From a checkpoint of a small self-supervised audio encoder (BEST-RQ).
Data: trained on read English sentences (LibriTTS-R), 15625 training examples, 96.7 epochs.
Rows from block 9 of a small self-supervised audio encoder (BEST-RQ), named by matrix and row number. Each number is 128 + 32 x the weight over its row's rms, rounded and kept within 0 to 255. All counts start at 0. Numbers have three digits each. After the name is the row's rms in percent of the matrix's.
After each channel's rows are labels from the 100 clips, of 14976, where the channel reaches its highest value: "top examples" is what is common among them. Only what is clearly more common there than usual is listed. The data: read English sentences (LibriTTS-R).
# c30: last pointwise conv (model.blocks.9.c3.0.weight, 384x384x1), inputs 192-255

c30.159 102:149134178129114068188095158171100205107092107141139150119113127129108129099094134140132151123109117064188157068111122175173150059161144167130091095141086135123174118127151116183136133118184139
top examples: voice: male

c30.253 100:124080126127124107117138167163118092075152159105082136163170135144081134069140126180179135062121180146096137126145137109115112144086142088172101182107158116127123138087132177142108075130170188
top examples: the word "and"

c30.216 101:103157140108085131067072094105086127142163118135168151148157127146143078098145149165132120073139177145156082108166173110101098136146108123116075096103149126109172140139155120116157151118144105
top examples: the word "she"

c30.357 096:158144106107149105081153083064138115137137119082150109063114099105167132122150143134119163123129109121089158110197133072125092134123124103160150131126189095078081137127141088115104075097146113
top examples: the word "i"

c30.177 097:096122115126149126097139165048140147149115114096092095121127174130120124152144176181132114188149107160126071128157153159115147148178093189073118175140091126160129118096139147149182104146139192
top examples: the word "he"

c30.279 102:134194149119131114107151129104118151099094111072117190110102133098096134180162093180135102101122138135105127117082135167109081161105150095124126100109095161136102075142157151138102120133140101
top examples: voice: male

c30.2 103:113136164080157191140080160171059091173130119199137147086108127100135128157102149141103122102074144122193125109137151183110083169187097120156134094159129091143089149146115097097122164140176140
top examples: the word "said"

c30.291 093:166135194092154085149203130133171118161150149080211137086129147086139149111120093170159107129224184174125107131137123127140113129152152125102150087168099124095129124138151161104143068107139115
top examples: voice: male

c30.93 101:109120149144179109094087110127153040118113156110133117081126087129147098168145112154154110104154160090152104141064101108114084162129135117124151171090149117224145135072134137157110143128232155
top examples: the word "he"

c30.358 097:126137116089138160138172143192125114130116048114105146201201093107085080115133176116146169079145071097130171173124210171122116147138141037096089111141120095153142108130103141180120106114127114
top examples: voice: male; the word "said"

c30.271 101:132147083077130092136122103077054173144154171137154169094099095097080179100131060131137150176151131177106136113139165216105106135134074139116091080111118103140145072113135100118108141146169152
top examples: voice: male

c30.373 096:129174132180082149123138161132148175130117159099150144098115128141119117080088166168115108113117121120063136106135084070129132142140086128135094124099156150170097110066125160136130144143108164
top examples: voice: female; the word "said"

c30.137 103:155137142101105103110203144151214099141103119097125118182120113210160060054173129170174154135104140158122131110128147113120136110180137130149136125105147133113148109082169102154071126142137035
top examples: the word "he"; the word "she"

c30.301 100:107126118161155226102138120102155168096135150089140121123123124138175152161107163122130129174092137159153112106108088126121119194134111117113092159130093116147147156167154131170119135148150084
top examples: the word "he"

c30.23 104:088170136126132163089116133157129060161087102129182096125113161143116108155138098136127147127168074108170143140107162205145075085183140113100175112107113134032174077122172088146091084117115092
top examples: the word "she"; the word "said"

c30.178 095:117146101081120107156169082131175131045129085140086103132127114090115127162124119154171119097138122163139152070092148135149079124136128115101165163160137101101102114141087124164087124182094114
top examples: the word "said"

c30.58 098:127143069108099142080127116152120113143089139111136131123113079125114138122165089094061103101094067126113133155138075108111146131118137126123093094074113085147165153122147082144076157159121161
top examples: voice: female; the word "she"; the word "he"

c30.37 101:103107143098152111130113109099116079136104090163140132123074138168105105111147134115185128100093121102133168136145090107140142176152146100159128087114162065109106175127125107089101125130112124
top examples: the word "her"

c30.248 099:126129120097099178138164152143101084094154150136135083108124079094128148142100132090111148157133070166125110149108113103115153143167114099121116141105112130156203086098117167174127074079117119
top examples: voice: male

c30.20 101:171121187090105143130088140146133117173137135227091140091207096057155086097181138138133109119198119129113114070134138111156146129107113139166163176107111119162085136112134133107145125160182086
top examples: the word "said"; the word "he"

c30.40 094:121161073164189085156118097147162157161089100141103169141107055154089120157112150085099155072161161103147149114121155153196105140142108112129086193080120112185047125107123174166092131124071151
top examples: voice: female

c30.224 103:165098190065115198085115074161174143116169113096146081160132092166087114093157107125082143112103123137120143136161161100085134052114121125181124078117120193120135151121094075107125175128145119
top examples: voice: male

c30.290 095:119175146090149054199089120096172061122107105137145058120160154077106147154143164182144105109147094111124143074146128076147152112077097107153117117126161094162151135090142078167167124134142169
top examples: voice: female; the word "she"; the word "said"

c30.50 103:114095135110182104108085171114108089123114077143128119109165134158130130086196145127137117170125147079099123197140162118113116091129145133091070133176082134169116149165121112088105125055099109
top examples: the word "said"; the word "she"

c30.240 100:153086150145137147119171097094119122054140075160141143189132174123154125115142151134091123202122092123133079128108128130127093114148147120137056156145160086129157146140165104182127091164161098
top examples: the word "he"

c30.356 100:143141168068100087097127173107110171164177081112081118124149134129123139051146105138099173107128134114107110146139142108130080131149137222105113116151120083113122162117088120110126124163111115
top examples: voice: male; the word "he"; the word "his"

c30.24 102:149098074067154144196074157118103110173098112163115101112134146099075143104099149113124108101079134156153093137136140115106106107103153122134156124095092098149120181111168107127176092081154113
top examples: the word "said"

c30.114 104:159103125109152107101142142114114086177142108143116034107162078154169122164120092136101147149122137135057080149155108063180127086155183176109091184119167103159151140146106146112103081129215105
top examples: voice: female

c30.359 096:186139098119100167111122107174133069158092096061116125066126140153146108093075088133162128184134145129140181117133123144126139116119063133194106085155149064125102092100082072116090116124128102
top examples: voice: male

c30.51 096:093167174073107134124108090102093187122133110155124141181132149153130182133118144146093151118093150152128153136137132104126110070070155185117077170134145165115142100137148120121126200078158154
top examples: voice: male

c30.244 101:200127106166081169124131142109163146103109106135133095134182148088107084139113143095098131096143173150139132186161120157200109160203166127140123139191066107090117119164086124061154081117189149
top examples: the word "she"

c30.318 102:122169100137074157154131117122174117082128084116117104121149106109128153160130103162140104142198111154129171084157137110090128189166124079179120157104146062138130111194133120117109131070132095
top examples: voice: male

c30.78 102:184147133101132137132126099161107128118197118152109134069184123128135116159104131121120103149159100167120164164130068147143091154138069183196163142127114059142111131107220141062157145084166209
top examples: the word "he"

c30.252 098:179159108218155143162117141184056118119121121108084116125098173059162093054130118109110143137088069157132115098095207175165133152105152114154166134142111159110138082140114120122154095151157103
top examples: voice: male

c30.153 098:130154153126156141210135186130174125099176071182185112095160079139171116153177103156127124062145133114115103151116105139164141155161145106143122104138052153122111150107144157149130147083118149
top examples: voice: female

c30.65 105:138073102143162183077150127151108101119091119104053111178091148071156119144112147122155137128114091133087160160142090094151232119145133191119092162168125154118125131135142109135133103117115154
top examples: voice: female

c30.80 105:104152158120126138154107100184120158142161154109158094159186097084161106103089091132127077172106143099145118140106120156162181172045147152119188143105110179132130118120100107116137176123102130
top examples: the word "said"

c30.142 099:198150152139119135107122111151134105135092148107081135156116155148095153173161147176118091102134124155090174132159089116138100179133116072094147132120102111105094157102152047134152171095152115
top examples: voice: male

c30.372 102:094101104105126073159092113118153060115169156084103185125157114132135114174087112095050152177121148086128116124057160091170133132110120123141103142148099165152097101134097147151161158133186104
top examples: the word "i"

c30.191 099:115151088154125152139124092145081077118114117162136090091062117101123094133130140092112069154146098142238084179106091117115146110164117136136082124127140076143143081129126154072099114147160157
top examples: voice: female

c30.328 104:120129154161150127182082100114072078185109140127139104115096113168151132128136137164106156148127113142182102084096173172104113103113124180112160102080139189148172133080134198117146164124120095
top examples: the word "she"; the word "said"

c30.194 105:142176123109143159133118144215138123064125092039104147115125119124086153201134095105095143129109084187088181143128082123070090105108120137149138089141075128139135148107140170134140110099168110
top examples: the word "he"

c30.323 100:109138049132117077127084127112158168121149121081110142172136143141052103145138037127133128138135162123045124099154066163104126114099137151067135134101124124124086125110127160129144122133095162
top examples: voice: female

c30.7 097:191094119199130118133177108153187136158118103186137143075148147057069119171109106139088139100183120154077107080112127101077117167119114096178124102100134114088086098176140171163152130132215083
top examples: voice: male

c30.59 096:183129140118154097152132079135098085169134163156056136141175100087108123142092106133137100141099100090139112117182104132105147140123138146113119073137065123110097095104102076154130114084101100
top examples: the word "he"

c30.379 098:140111119119113046149152101073146088174129135102125101087095129140136152138178130160138176185101140159113099083152063078123103144093130113163114115097089158188129147111141163191119115107106106
top examples: voice: male; the word "himself"

c30.247 098:130173093093162104083114109129118153180152148123115128100100171127185136102092107098155131202169130161145104155082065091091203082095132093126100118110152147142107099137142157154120090152103133
top examples: the word "you"

c30.222 105:199137101129119124102141070108133163137154115110179140141169155161128138104142153118074105127122129136124178162085082088120145142149153149183099153119152179172102107150073109123097159159144128
top examples: the word "said"

c30.19 103:110215086122097126106120127162182128059102084095156064127096143103119177135109073081111159123184116113167140050155125124143172095109117118117085127162093129149187159138108101164114189134161115
top examples: voice: female

c30.183 098:147088156111100170109091134118152168102133130080153143180179115149135153121151128171161093120158087119147092160090117127172144215041134140158106138127141146086086137129107117114094180130046125
top examples: voice: male

c30.86 106:132104128094149165103126110151149133156138132141088120109098133099095128122131147086143185131089167136108114105122129132141138153113119116116116054120159145123113108144093131119185106127138176
top examples: voice: female; the word "she"

c30.72 101:129109140103092102095067131088099128120151093130115122148139053052122150163133118142143126187176141121143136161131106140079166139134173083126118114144138158201081116153145160102228102121145155
top examples: voice: male; the word "said"

c30.319 100:123191079166113121126112203139141135131108156043081152157148123121119148104149142095136089188085090218039081080117136103169087154104135071136122118179120152102115117174092167103180161092150153
top examples: the word "he"

c30.292 103:129144127189115146136135080125148126107128115143142143159154109110175114090063100173117066097183124128132127132191163106158153066108184156189112091107122166141153168107096145120109107119119112
top examples: the word "said"

c30.214 105:185113119152127112057168128063108175084104145031115097085148170209079141132120112159125145161104112098078157199168178127096095138149152164118171179028092122071111163056132125162072123151121124
top examples: the word "said"

c30.297 108:102100129141108118142085150124146141138135122173196134133141112129133126091109086184118119114113126134157126103103153111093135114098140170104100144147162128067082107161203136161120142098144174
top examples: the word "she"

c30.45 098:136126074172091079093120159123137194118151094155112159146093165073142120090149115132184176147210160134129185185142160118144165171187145074131160101122173173136121178143047130151127114127177138
top examples: voice: male

c30.0 094:142194039132153117177109124111159158165141103146126167169112116131096137154133134169141095131117203073140114140146040104131139134147111164149090154146110181110114069131094104082059104102112144
top examples: the word "said"; the word "she"

c30.260 103:090174111114142133178102095103093137115106139141108157091221109118099205114121114139091098172112155130125075143126152126112139138141129107094167199102090098119110134053072127135122139127136147
top examples: the word "said"

c30.270 097:135167110200074155109091140055136115086134078160110095097143146087089143137168146082186163142073131183182138163088166051087173102164128116086162146107196159121137078073164183124096155120096095
top examples: voice: male; the word "she"

c30.202 104:119142110114105102124108087148175152092119153117089187138188166113163103141158123142184162138162106178077108158169128128156080113106166187113137138136110113151112150147131146146154082166122112
top examples: voice: female

c30.338 099:095139060060091118162154116151145132068120097129124148144152098121143198138154081166099102211163112101108135148078123127090116101143130129093156161145095109079106127095142192140143105117117120
top examples: voice: male; the word "said"

c30.25 096:138184102089120084149138185165114147146115158147098117079141116105063105158161108049107121151160105153110185135072099120095063114144126145137132133078147152184166175059095144182117181154130081
top examples: voice: male

c30.92 100:140188131096080135162160134107152105115134160063122132131120129093119161098095153093124133122132085080101144092167073107177120135127095155182101122086190121150154144081089125157094115151154092
top examples: voice: female

c30.185 104:207130139120101132158121185151138185136134093100145154126087080137127147128106090057145092122092171100082149115093129103115132104075107089121076150134136139142148140085111158112112134098168149
top examples: the word "and"

c30.3 098:086081168129141109141105128150167073150179108177128118220091111202100181127129125140174136129163083120122109115166176093166140120113111116106168134162172094121087110100100079130194097203143164
top examples: the word "said"

c30.306 099:116164148157108173061123095153123106213132176082082136172058175106173133132143158089147070145137086102142166097121116106123116123097119157092160095113185198180102153157155158093116113177166128
top examples: the word "he"; the word "his"

c30.361 100:142120149109163179160183106111131122150080095118121145137154171135120136201119142137095111121118183186106118070169099101100100119179113137144125127092110176111165185131125070117133152149127064
top examples: voice: male

c30.223 095:130083100121058059170146182180060148152122099064119094079135145147170113162101122090106103146093181077140089163077144135139203188148112109103095122123099109098109109152127145098122151145123150
top examples: voice: female

c30.162 103:080150088162054114089130106131150158210088037123151168178128147151080143097198185197113095098084146112105094147112178161093112124167122108140126127148134129065165146125075102192075142212115103
top examples: the word "she"; the word "said"

c30.188 101:170095165114117117133103151100203154122127173119150084123156122107168144050115119167055099138134145101152145077115107116140205191115127133090052152158136158123150158129137123104135178129144181
top examples: voice: male; the word "said"; the word "he"

c30.355 094:178080126136150128174162120138164104073151141135151114133130178159079058131081160186116137173103182145157128068104092168192091085123201175154124171160128133167145073136106106075123153188072111
top examples: voice: male

c30.366 099:133155102134132145116103131129094114111151202158163167162173115057154115130143167133091124159157124138154122084097131164117111126058123109157077126185112200143177131143114172123099096163093158
top examples: voice: female