{
  "model": "self-supervised audio encoder (BEST-RQ)",
  "input": "log_mel",
  "optimizer": "soap",
  "beta2": 0.95,
  "beta1": 0.9,
  "shampoo_beta": 0.95,
  "merge_dims": true,
  "one_sided": false,
  "adamw_lr_other_params": 0.00082,
  "steps": 11800,
  "epochs": 96.7
}
Rows from block 9 of a small self-supervised audio encoder (BEST-RQ), named by matrix and row number. Each number is 200 + 30 x the weight over its row's rms, rounded and kept within 0 to 999. All counts start at 0.
After each channel's rows are labels from the 100 clips, of 14976, where the channel reaches its highest value: "loudest band" is the band of the loudest frequency at the time of the peak. Only what is clearly more common there than usual is listed. The data: read English sentences (LibriTTS-R).
# c30: last pointwise conv (model.blocks.9.c3.0.weight, 384x384x1), inputs 0-63

c30.328,232,209,175,215,209,209,193,189,241,173,180,201,143,213,210,186,161,186,186,220,199,183,211,169,204,222,190,262,151,227,220,173,262,208,162,192,159,210,156,170,204,172,203,195,179,142,206,206,194,142,182,191,189,178,194,201,212,190,166,208,263,160,236,217
loudest band: 2000 to 4000 Hz; 4000 to 8000 Hz

c30.247,227,211,218,186,236,235,240,191,189,202,228,235,191,213,106,185,187,203,169,213,181,200,199,217,215,214,174,245,170,173,207,188,208,209,192,227,221,165,143,188,180,174,201,217,180,211,253,211,220,167,231,197,229,197,203,175,209,197,144,202,206,206,142,191
loudest band: 250 to 500 Hz

c30.231,197,239,158,185,186,209,211,162,135,211,214,173,135,128,157,180,179,221,212,201,203,209,211,214,178,229,191,237,167,207,239,197,174,185,203,186,193,175,189,208,249,190,207,197,176,192,195,201,194,208,196,222,179,173,176,217,186,191,219,190,188,256,294,198
loudest band: 1000 to 2000 Hz

c30.142,196,189,156,153,223,226,184,237,230,179,217,191,196,186,187,232,192,188,191,245,258,243,188,163,159,189,188,204,194,236,155,208,188,194,157,176,209,125,252,156,195,245,191,142,201,170,229,175,222,173,201,191,166,200,215,187,240,170,189,170,161,208,211,222
loudest band: 250 to 500 Hz

c30.115,200,166,208,208,222,198,259,168,197,250,139,161,228,273,186,198,216,222,149,173,213,190,184,243,183,233,234,227,213,191,248,206,223,189,172,234,278,205,176,178,225,193,224,289,178,195,160,253,221,185,149,234,184,242,121,190,165,204,151,143,197,218,192,210
loudest band: 250 to 500 Hz

c30.348,188,205,215,176,241,144,195,157,216,167,182,211,202,242,254,126,207,205,191,184,209,154,205,198,192,235,232,249,227,228,152,232,171,256,209,213,192,202,165,201,202,227,174,204,242,150,176,166,181,182,221,191,217,186,239,235,221,223,157,212,167,205,204,177
loudest band: 2000 to 4000 Hz

c30.254,197,210,155,178,175,174,224,178,228,184,207,190,182,178,271,190,186,135,226,177,172,235,170,209,261,183,214,218,188,153,201,211,197,175,152,167,263,238,192,200,257,176,213,239,175,267,149,163,185,258,255,182,203,148,174,221,192,152,194,223,241,188,181,160
loudest band: 250 to 500 Hz

c30.50,165,169,207,218,228,237,172,212,150,211,153,220,163,140,234,181,215,231,190,188,160,145,133,173,194,216,201,262,210,161,187,226,151,179,188,167,205,168,197,162,214,168,188,209,237,261,230,174,179,199,191,240,236,204,152,187,188,202,167,206,169,259,229,247
loudest band: 2000 to 4000 Hz

c30.120,194,197,252,216,224,223,213,205,238,165,178,225,261,264,139,146,121,189,234,222,208,190,170,220,153,226,219,174,213,131,167,196,200,207,178,144,180,214,165,158,184,232,176,174,242,243,175,195,154,188,195,236,235,174,188,232,201,201,192,211,198,197,193,258
loudest band: 2000 to 4000 Hz; 1000 to 2000 Hz

c30.331,168,188,164,183,225,191,222,144,200,217,166,160,141,240,179,171,206,208,152,182,206,130,195,186,200,168,192,213,184,181,214,239,235,171,234,183,213,205,205,213,236,216,189,142,147,223,209,150,114,196,246,141,191,220,227,234,199,222,162,251,151,199,250,245
loudest band: 250 to 500 Hz

c30.163,151,129,217,176,259,178,210,195,206,180,194,196,229,236,139,192,165,217,163,192,261,235,166,177,168,230,179,196,162,205,225,174,228,171,261,174,186,192,161,192,216,158,192,169,258,235,267,196,146,200,195,192,201,198,178,245,276,243,193,223,165,231,203,210
loudest band: 500 to 1000 Hz

c30.378,186,179,172,237,184,210,188,200,267,138,248,244,206,165,164,180,166,179,165,161,190,203,178,165,184,206,142,197,196,187,191,183,181,181,228,236,197,208,220,169,185,185,286,232,263,167,223,210,217,234,169,218,168,191,222,247,201,185,187,171,225,197,242,197
loudest band: 500 to 1000 Hz

c30.333,196,217,172,171,180,214,176,244,195,206,202,196,221,179,195,160,153,201,140,191,201,191,176,198,230,189,199,237,169,243,275,222,181,221,159,190,176,169,173,184,193,153,220,245,200,238,168,217,188,179,201,191,248,254,212,254,205,214,252,140,175,197,201,173
loudest band: 500 to 1000 Hz

c30.161,175,203,186,207,241,238,199,179,154,193,219,167,187,179,227,153,195,162,216,215,233,187,194,208,219,247,218,217,190,209,170,203,157,212,172,189,220,198,192,240,164,227,217,235,229,131,229,214,220,219,159,246,230,205,214,224,155,214,167,184,181,187,231,150
loudest band: 250 to 500 Hz

c30.377,223,202,187,166,170,189,228,195,190,141,175,176,184,230,224,246,209,156,180,159,187,199,158,251,158,233,193,231,193,159,239,177,201,223,175,228,204,210,185,196,198,197,188,218,193,159,196,189,180,179,190,159,190,242,169,186,163,190,235,185,183,180,272,179
loudest band: 4000 to 8000 Hz

c30.232,197,234,179,212,198,236,196,207,187,165,227,199,188,283,209,161,93,168,175,193,228,183,211,185,199,191,172,168,198,184,250,227,219,204,209,225,200,258,194,202,191,191,234,256,222,152,198,224,210,185,190,211,144,154,197,196,171,181,237,154,226,212,240,179
loudest band: 250 to 500 Hz

c30.322,237,210,185,196,194,262,188,200,244,180,164,168,197,200,125,242,189,167,206,220,226,210,140,207,228,200,188,189,206,201,195,230,207,197,210,183,192,223,155,124,177,184,159,171,207,188,172,163,207,269,202,184,185,219,175,262,237,176,234,181,214,194,182,156
loudest band: 500 to 1000 Hz

c30.56,199,239,218,153,156,207,217,175,208,182,215,165,173,167,200,154,193,230,214,147,176,142,180,233,211,216,192,194,217,251,200,216,167,278,197,176,237,208,234,188,178,163,220,151,205,221,185,209,186,194,167,196,184,196,218,226,169,154,155,230,198,176,196,175
loudest band: 1000 to 2000 Hz

c30.271,220,203,179,222,192,226,226,197,235,207,197,190,196,189,268,153,178,237,202,183,175,178,165,143,155,237,143,179,197,215,209,285,180,170,141,200,173,152,172,224,208,181,183,173,201,201,179,208,256,182,173,238,252,218,247,220,223,198,183,207,128,196,203,174
loudest band: 2000 to 4000 Hz

c30.23,205,216,230,184,225,239,209,207,219,192,170,219,238,230,208,226,215,185,159,216,195,187,169,220,205,212,162,217,230,186,189,188,190,159,217,197,146,222,164,217,192,160,192,234,192,138,232,209,143,175,179,214,200,163,183,214,213,189,188,169,212,203,179,270
loudest band: 2000 to 4000 Hz; 4000 to 8000 Hz

c30.121,183,181,193,198,177,230,230,185,215,198,166,185,201,217,156,233,189,201,161,232,165,226,218,197,136,189,169,246,198,186,190,226,181,226,155,197,191,180,227,217,232,222,215,246,207,197,198,195,208,135,141,205,241,193,192,224,123,230,232,211,166,232,173,201
loudest band: 250 to 500 Hz

c30.101,150,144,187,229,181,239,195,193,217,199,241,201,169,191,184,236,195,196,158,182,233,178,219,240,195,239,192,211,190,222,199,232,199,206,194,225,214,155,217,175,208,208,214,224,180,227,157,206,182,229,115,243,201,166,163,236,168,247,218,152,186,200,171,166
loudest band: 250 to 500 Hz

c30.237,160,195,212,224,180,245,221,212,160,174,253,204,181,149,188,183,199,198,187,208,224,212,142,172,161,199,217,248,210,144,204,182,163,176,181,211,178,204,155,177,193,221,217,295,257,152,232,226,176,183,236,268,219,262,198,182,237,234,250,220,160,147,186,184
loudest band: 250 to 500 Hz

c30.162,208,158,174,209,212,205,234,144,226,181,193,178,241,203,188,191,204,223,193,206,183,252,209,208,251,180,149,214,246,187,157,190,148,203,194,169,198,203,287,210,230,203,168,150,216,221,207,155,172,134,191,206,201,180,257,201,235,190,200,195,208,219,197,252
loudest band: 2000 to 4000 Hz

c30.297,153,225,167,166,216,190,218,170,229,167,199,173,179,120,214,198,222,234,181,192,218,234,185,217,132,243,235,182,224,211,252,231,189,206,224,169,148,189,157,195,210,232,168,203,164,213,205,198,182,205,174,221,192,218,160,150,184,143,211,153,167,212,219,263
loudest band: 2000 to 4000 Hz

c30.40,194,193,220,199,204,233,209,169,185,172,194,197,146,172,216,205,204,173,163,200,235,153,185,248,169,164,156,181,206,191,196,179,223,141,212,237,157,237,194,190,205,193,207,212,234,191,155,182,199,265,146,142,184,211,180,153,231,190,193,176,205,208,200,177
loudest band: 1000 to 2000 Hz

c30.338,194,215,145,214,248,154,251,232,200,129,216,216,205,213,214,210,153,198,161,208,204,191,204,238,222,198,153,144,197,222,210,173,174,210,223,183,192,222,212,184,172,208,181,185,189,217,185,190,187,224,220,151,213,213,189,223,208,132,201,218,179,195,207,237
loudest band: 250 to 500 Hz

c30.16,214,167,206,150,217,165,274,214,180,179,214,180,157,265,163,190,216,168,165,173,198,183,227,177,173,182,220,268,197,187,218,196,180,223,183,200,157,146,197,216,194,195,211,220,229,202,203,242,172,265,255,205,239,158,169,155,244,164,124,152,200,173,242,142
loudest band: 250 to 500 Hz

c30.351,171,163,233,185,259,231,234,244,194,175,190,202,218,188,239,199,165,268,184,218,226,186,167,242,115,190,208,194,234,152,147,154,185,198,162,194,201,142,197,167,166,293,210,171,180,138,265,234,211,230,191,223,187,162,200,251,208,156,181,212,210,147,233,226
loudest band: 250 to 500 Hz; 500 to 1000 Hz

c30.159,174,174,192,146,229,184,167,210,230,192,232,225,206,217,214,205,168,217,186,195,186,159,217,189,232,219,140,202,197,197,210,214,197,193,168,193,237,218,203,185,161,202,203,178,201,115,175,188,170,253,187,214,201,238,237,159,234,215,147,212,203,212,207,164
loudest band: 250 to 500 Hz

c30.178,163,191,178,204,180,225,254,210,186,224,203,185,214,223,107,211,197,169,217,211,209,197,200,182,121,262,209,182,231,182,215,232,224,181,143,175,189,134,186,165,199,198,195,199,211,247,200,176,143,208,225,203,238,222,171,246,170,142,207,215,231,203,204,164
loudest band: 500 to 1000 Hz

c30.21,190,201,188,228,211,226,207,207,183,189,185,183,233,196,191,235,192,188,209,166,226,172,213,215,197,197,228,252,216,237,196,190,225,207,263,185,219,237,182,230,233,164,206,217,194,200,170,138,203,210,196,213,184,247,197,161,172,225,189,218,187,185,184,160
loudest band: 500 to 1000 Hz

c30.188,206,204,201,176,171,214,245,221,160,240,214,207,204,184,166,161,176,178,172,175,236,184,191,213,218,209,223,189,161,239,166,199,203,149,222,180,168,222,166,229,206,188,244,215,224,208,170,150,161,172,159,235,174,208,201,201,161,203,188,216,192,211,224,201
loudest band: 500 to 1000 Hz

c30.259,172,203,196,199,179,188,259,198,164,177,201,188,201,216,235,211,188,214,231,191,172,196,208,213,207,253,189,167,160,201,175,229,217,202,270,193,139,227,155,199,196,158,222,146,260,216,197,215,219,145,239,216,205,215,191,237,184,149,278,180,218,178,203,184
loudest band: 2000 to 4000 Hz

c30.76,163,173,213,193,201,134,229,190,167,170,185,195,170,211,204,185,217,134,167,239,212,214,138,197,206,228,245,159,200,165,171,227,198,156,201,251,221,225,151,182,215,151,187,239,220,174,242,264,197,200,180,212,186,202,196,183,272,175,187,174,194,235,248,198
loudest band: 250 to 500 Hz

c30.372,229,237,189,189,166,242,245,232,216,231,176,228,198,170,203,191,185,142,193,219,237,245,129,169,183,196,206,197,172,203,181,168,197,247,203,171,265,146,207,209,146,181,148,275,194,193,164,234,223,221,222,239,185,194,201,273,206,185,232,203,186,169,156,227
loudest band: 500 to 1000 Hz

c30.7,190,144,184,179,166,211,142,182,174,179,239,216,198,156,217,174,209,199,176,164,233,245,223,196,176,218,229,262,237,210,199,206,184,188,256,231,128,169,157,198,206,179,221,221,206,234,171,213,188,278,173,192,234,147,130,204,188,193,208,224,204,162,192,195
loudest band: 250 to 500 Hz; 500 to 1000 Hz

c30.369,190,178,212,219,162,179,209,203,208,146,150,222,202,189,277,188,187,197,180,187,196,208,141,209,211,106,246,217,202,113,171,227,242,214,210,165,195,257,178,203,228,199,214,260,190,153,179,231,183,208,220,199,158,256,187,211,212,231,255,170,155,208,234,209
loudest band: 500 to 1000 Hz

c30.216,198,199,216,157,254,181,182,235,236,186,177,222,208,206,186,230,277,197,178,253,178,175,201,148,230,221,261,170,181,222,220,200,235,210,187,168,204,153,152,254,195,215,200,188,171,169,174,182,160,188,187,168,168,194,179,188,150,233,193,253,207,230,182,222
loudest band: 2000 to 4000 Hz

c30.366,266,235,187,190,221,213,201,162,200,167,208,207,201,202,151,235,210,157,190,159,235,183,195,195,190,172,211,213,210,217,234,255,183,259,201,172,230,215,146,158,192,194,204,161,225,188,158,182,293,199,228,210,197,201,223,196,207,240,230,202,166,186,189,229
loudest band: 250 to 500 Hz; 4000 to 8000 Hz

c30.14,269,203,237,136,205,181,250,169,184,160,101,191,213,244,220,236,178,201,208,177,167,231,195,229,219,246,161,223,210,209,221,204,180,225,239,205,216,180,171,196,192,204,246,192,244,186,237,170,236,263,227,152,222,190,193,244,181,270,204,239,237,178,196,233
loudest band: 500 to 1000 Hz

c30.61,215,202,236,202,199,220,216,183,203,207,184,163,191,139,174,139,208,213,202,257,201,155,256,181,208,170,265,186,148,227,176,194,168,215,201,216,237,195,238,162,222,214,191,145,159,209,231,188,235,180,197,167,194,226,179,241,226,252,175,173,138,223,214,204
loudest band: 1000 to 2000 Hz

c30.74,183,234,216,162,217,201,235,229,200,149,263,199,194,187,140,200,186,214,192,252,192,232,187,185,226,194,181,143,174,202,211,155,151,203,199,200,181,223,208,159,185,203,212,200,262,220,283,238,219,203,210,192,252,206,242,182,166,194,173,150,242,198,236,158
loudest band: 250 to 500 Hz

c30.262,243,197,268,159,170,176,209,190,258,161,151,231,188,215,214,194,158,157,215,198,196,226,213,219,220,207,174,192,180,201,210,190,174,163,226,193,149,197,243,179,212,185,196,233,195,233,162,197,217,189,178,232,165,265,229,167,189,202,151,229,211,199,213,193
loudest band: 250 to 500 Hz

c30.140,199,188,213,219,169,192,184,182,188,234,188,234,215,166,203,201,202,191,182,175,187,151,171,163,166,171,185,133,179,217,178,176,186,180,211,243,182,195,198,202,166,192,224,196,217,151,193,210,174,208,208,224,201,188,239,214,224,173,199,142,233,172,197,150
loudest band: 4000 to 8000 Hz

c30.233,188,221,233,199,208,195,174,226,217,187,196,183,183,227,245,181,186,236,160,167,185,162,235,198,168,207,156,166,178,199,187,182,221,190,176,190,222,172,183,194,169,188,201,182,227,227,182,216,185,254,227,207,262,174,209,195,207,233,165,143,209,203,167,180
loudest band: 500 to 1000 Hz

c30.263,179,191,188,231,203,257,213,208,238,187,254,207,189,184,220,233,188,259,177,214,174,243,218,208,164,187,201,206,150,209,163,171,140,231,231,217,226,152,175,176,239,212,199,232,162,226,158,162,188,270,197,150,207,204,217,186,231,203,247,252,156,208,199,227
loudest band: 250 to 500 Hz

c30.316,184,189,228,134,136,264,184,146,221,174,185,191,263,242,217,188,190,206,178,160,233,201,177,247,175,231,128,195,222,212,204,168,157,196,175,206,193,151,183,174,163,224,174,225,209,215,231,178,217,196,221,173,228,203,237,201,167,237,189,237,210,247,171,178
loudest band: 2000 to 4000 Hz

c30.375,165,161,227,165,224,169,197,174,226,194,173,182,182,207,202,259,143,195,117,236,192,207,201,205,230,160,190,301,185,284,246,199,193,244,199,206,204,164,194,141,214,194,217,189,191,177,173,226,174,190,127,225,208,163,184,187,194,268,207,216,241,174,143,212
loudest band: 500 to 1000 Hz; 250 to 500 Hz

c30.196,192,204,213,171,169,265,196,204,201,241,197,241,214,201,206,215,231,229,162,160,186,203,199,154,209,157,134,216,185,219,179,181,263,208,209,197,212,226,188,182,181,180,188,186,154,231,200,149,169,224,197,208,219,198,272,175,155,192,184,218,206,254,224,219
loudest band: 500 to 1000 Hz

c30.145,230,177,261,217,192,163,198,206,171,198,240,185,238,230,219,211,241,191,174,172,189,221,229,154,210,173,218,186,155,173,222,210,215,159,207,188,206,175,118,193,235,171,178,149,186,180,213,150,225,178,131,251,229,223,197,144,216,221,246,190,270,248,184,254
loudest band: 250 to 500 Hz

c30.136,185,251,130,172,170,198,198,243,126,181,200,165,152,235,189,186,175,188,186,186,139,107,187,221,194,182,193,230,193,245,194,213,188,168,171,205,175,170,188,174,185,172,203,213,230,187,170,193,208,147,194,136,203,220,168,191,222,253,174,268,213,185,211,216
loudest band: 250 to 500 Hz

c30.273,173,225,158,186,219,226,211,242,213,231,164,171,168,200,186,257,213,194,203,253,240,173,179,146,190,191,214,218,203,194,187,176,143,215,176,207,190,194,249,167,245,214,175,187,169,200,185,165,147,187,190,169,254,190,159,188,252,206,193,204,225,199,178,171
loudest band: 500 to 1000 Hz

c30.150,222,161,208,190,198,227,201,258,212,239,170,199,212,136,204,234,159,207,149,224,238,202,183,138,218,214,189,196,210,230,231,183,200,194,195,190,254,190,170,152,202,164,195,233,253,189,211,174,246,180,243,186,182,201,181,179,231,132,215,170,143,146,246,213
loudest band: 250 to 500 Hz

c30.60,146,212,149,150,249,171,118,180,178,149,219,196,167,191,211,236,202,176,206,191,218,192,198,147,186,226,198,195,155,210,214,245,218,175,162,219,195,222,257,236,184,231,231,207,192,182,225,166,156,220,215,242,155,176,195,170,229,178,181,267,204,196,186,246
loudest band: 250 to 500 Hz

c30.307,182,181,182,261,224,223,235,183,194,192,192,227,233,152,146,249,219,181,171,213,190,209,214,243,167,199,196,162,194,236,189,218,230,240,182,199,177,182,155,181,231,185,195,264,218,181,218,184,185,233,208,227,231,160,172,235,188,157,152,284,226,188,166,176
loudest band: 500 to 1000 Hz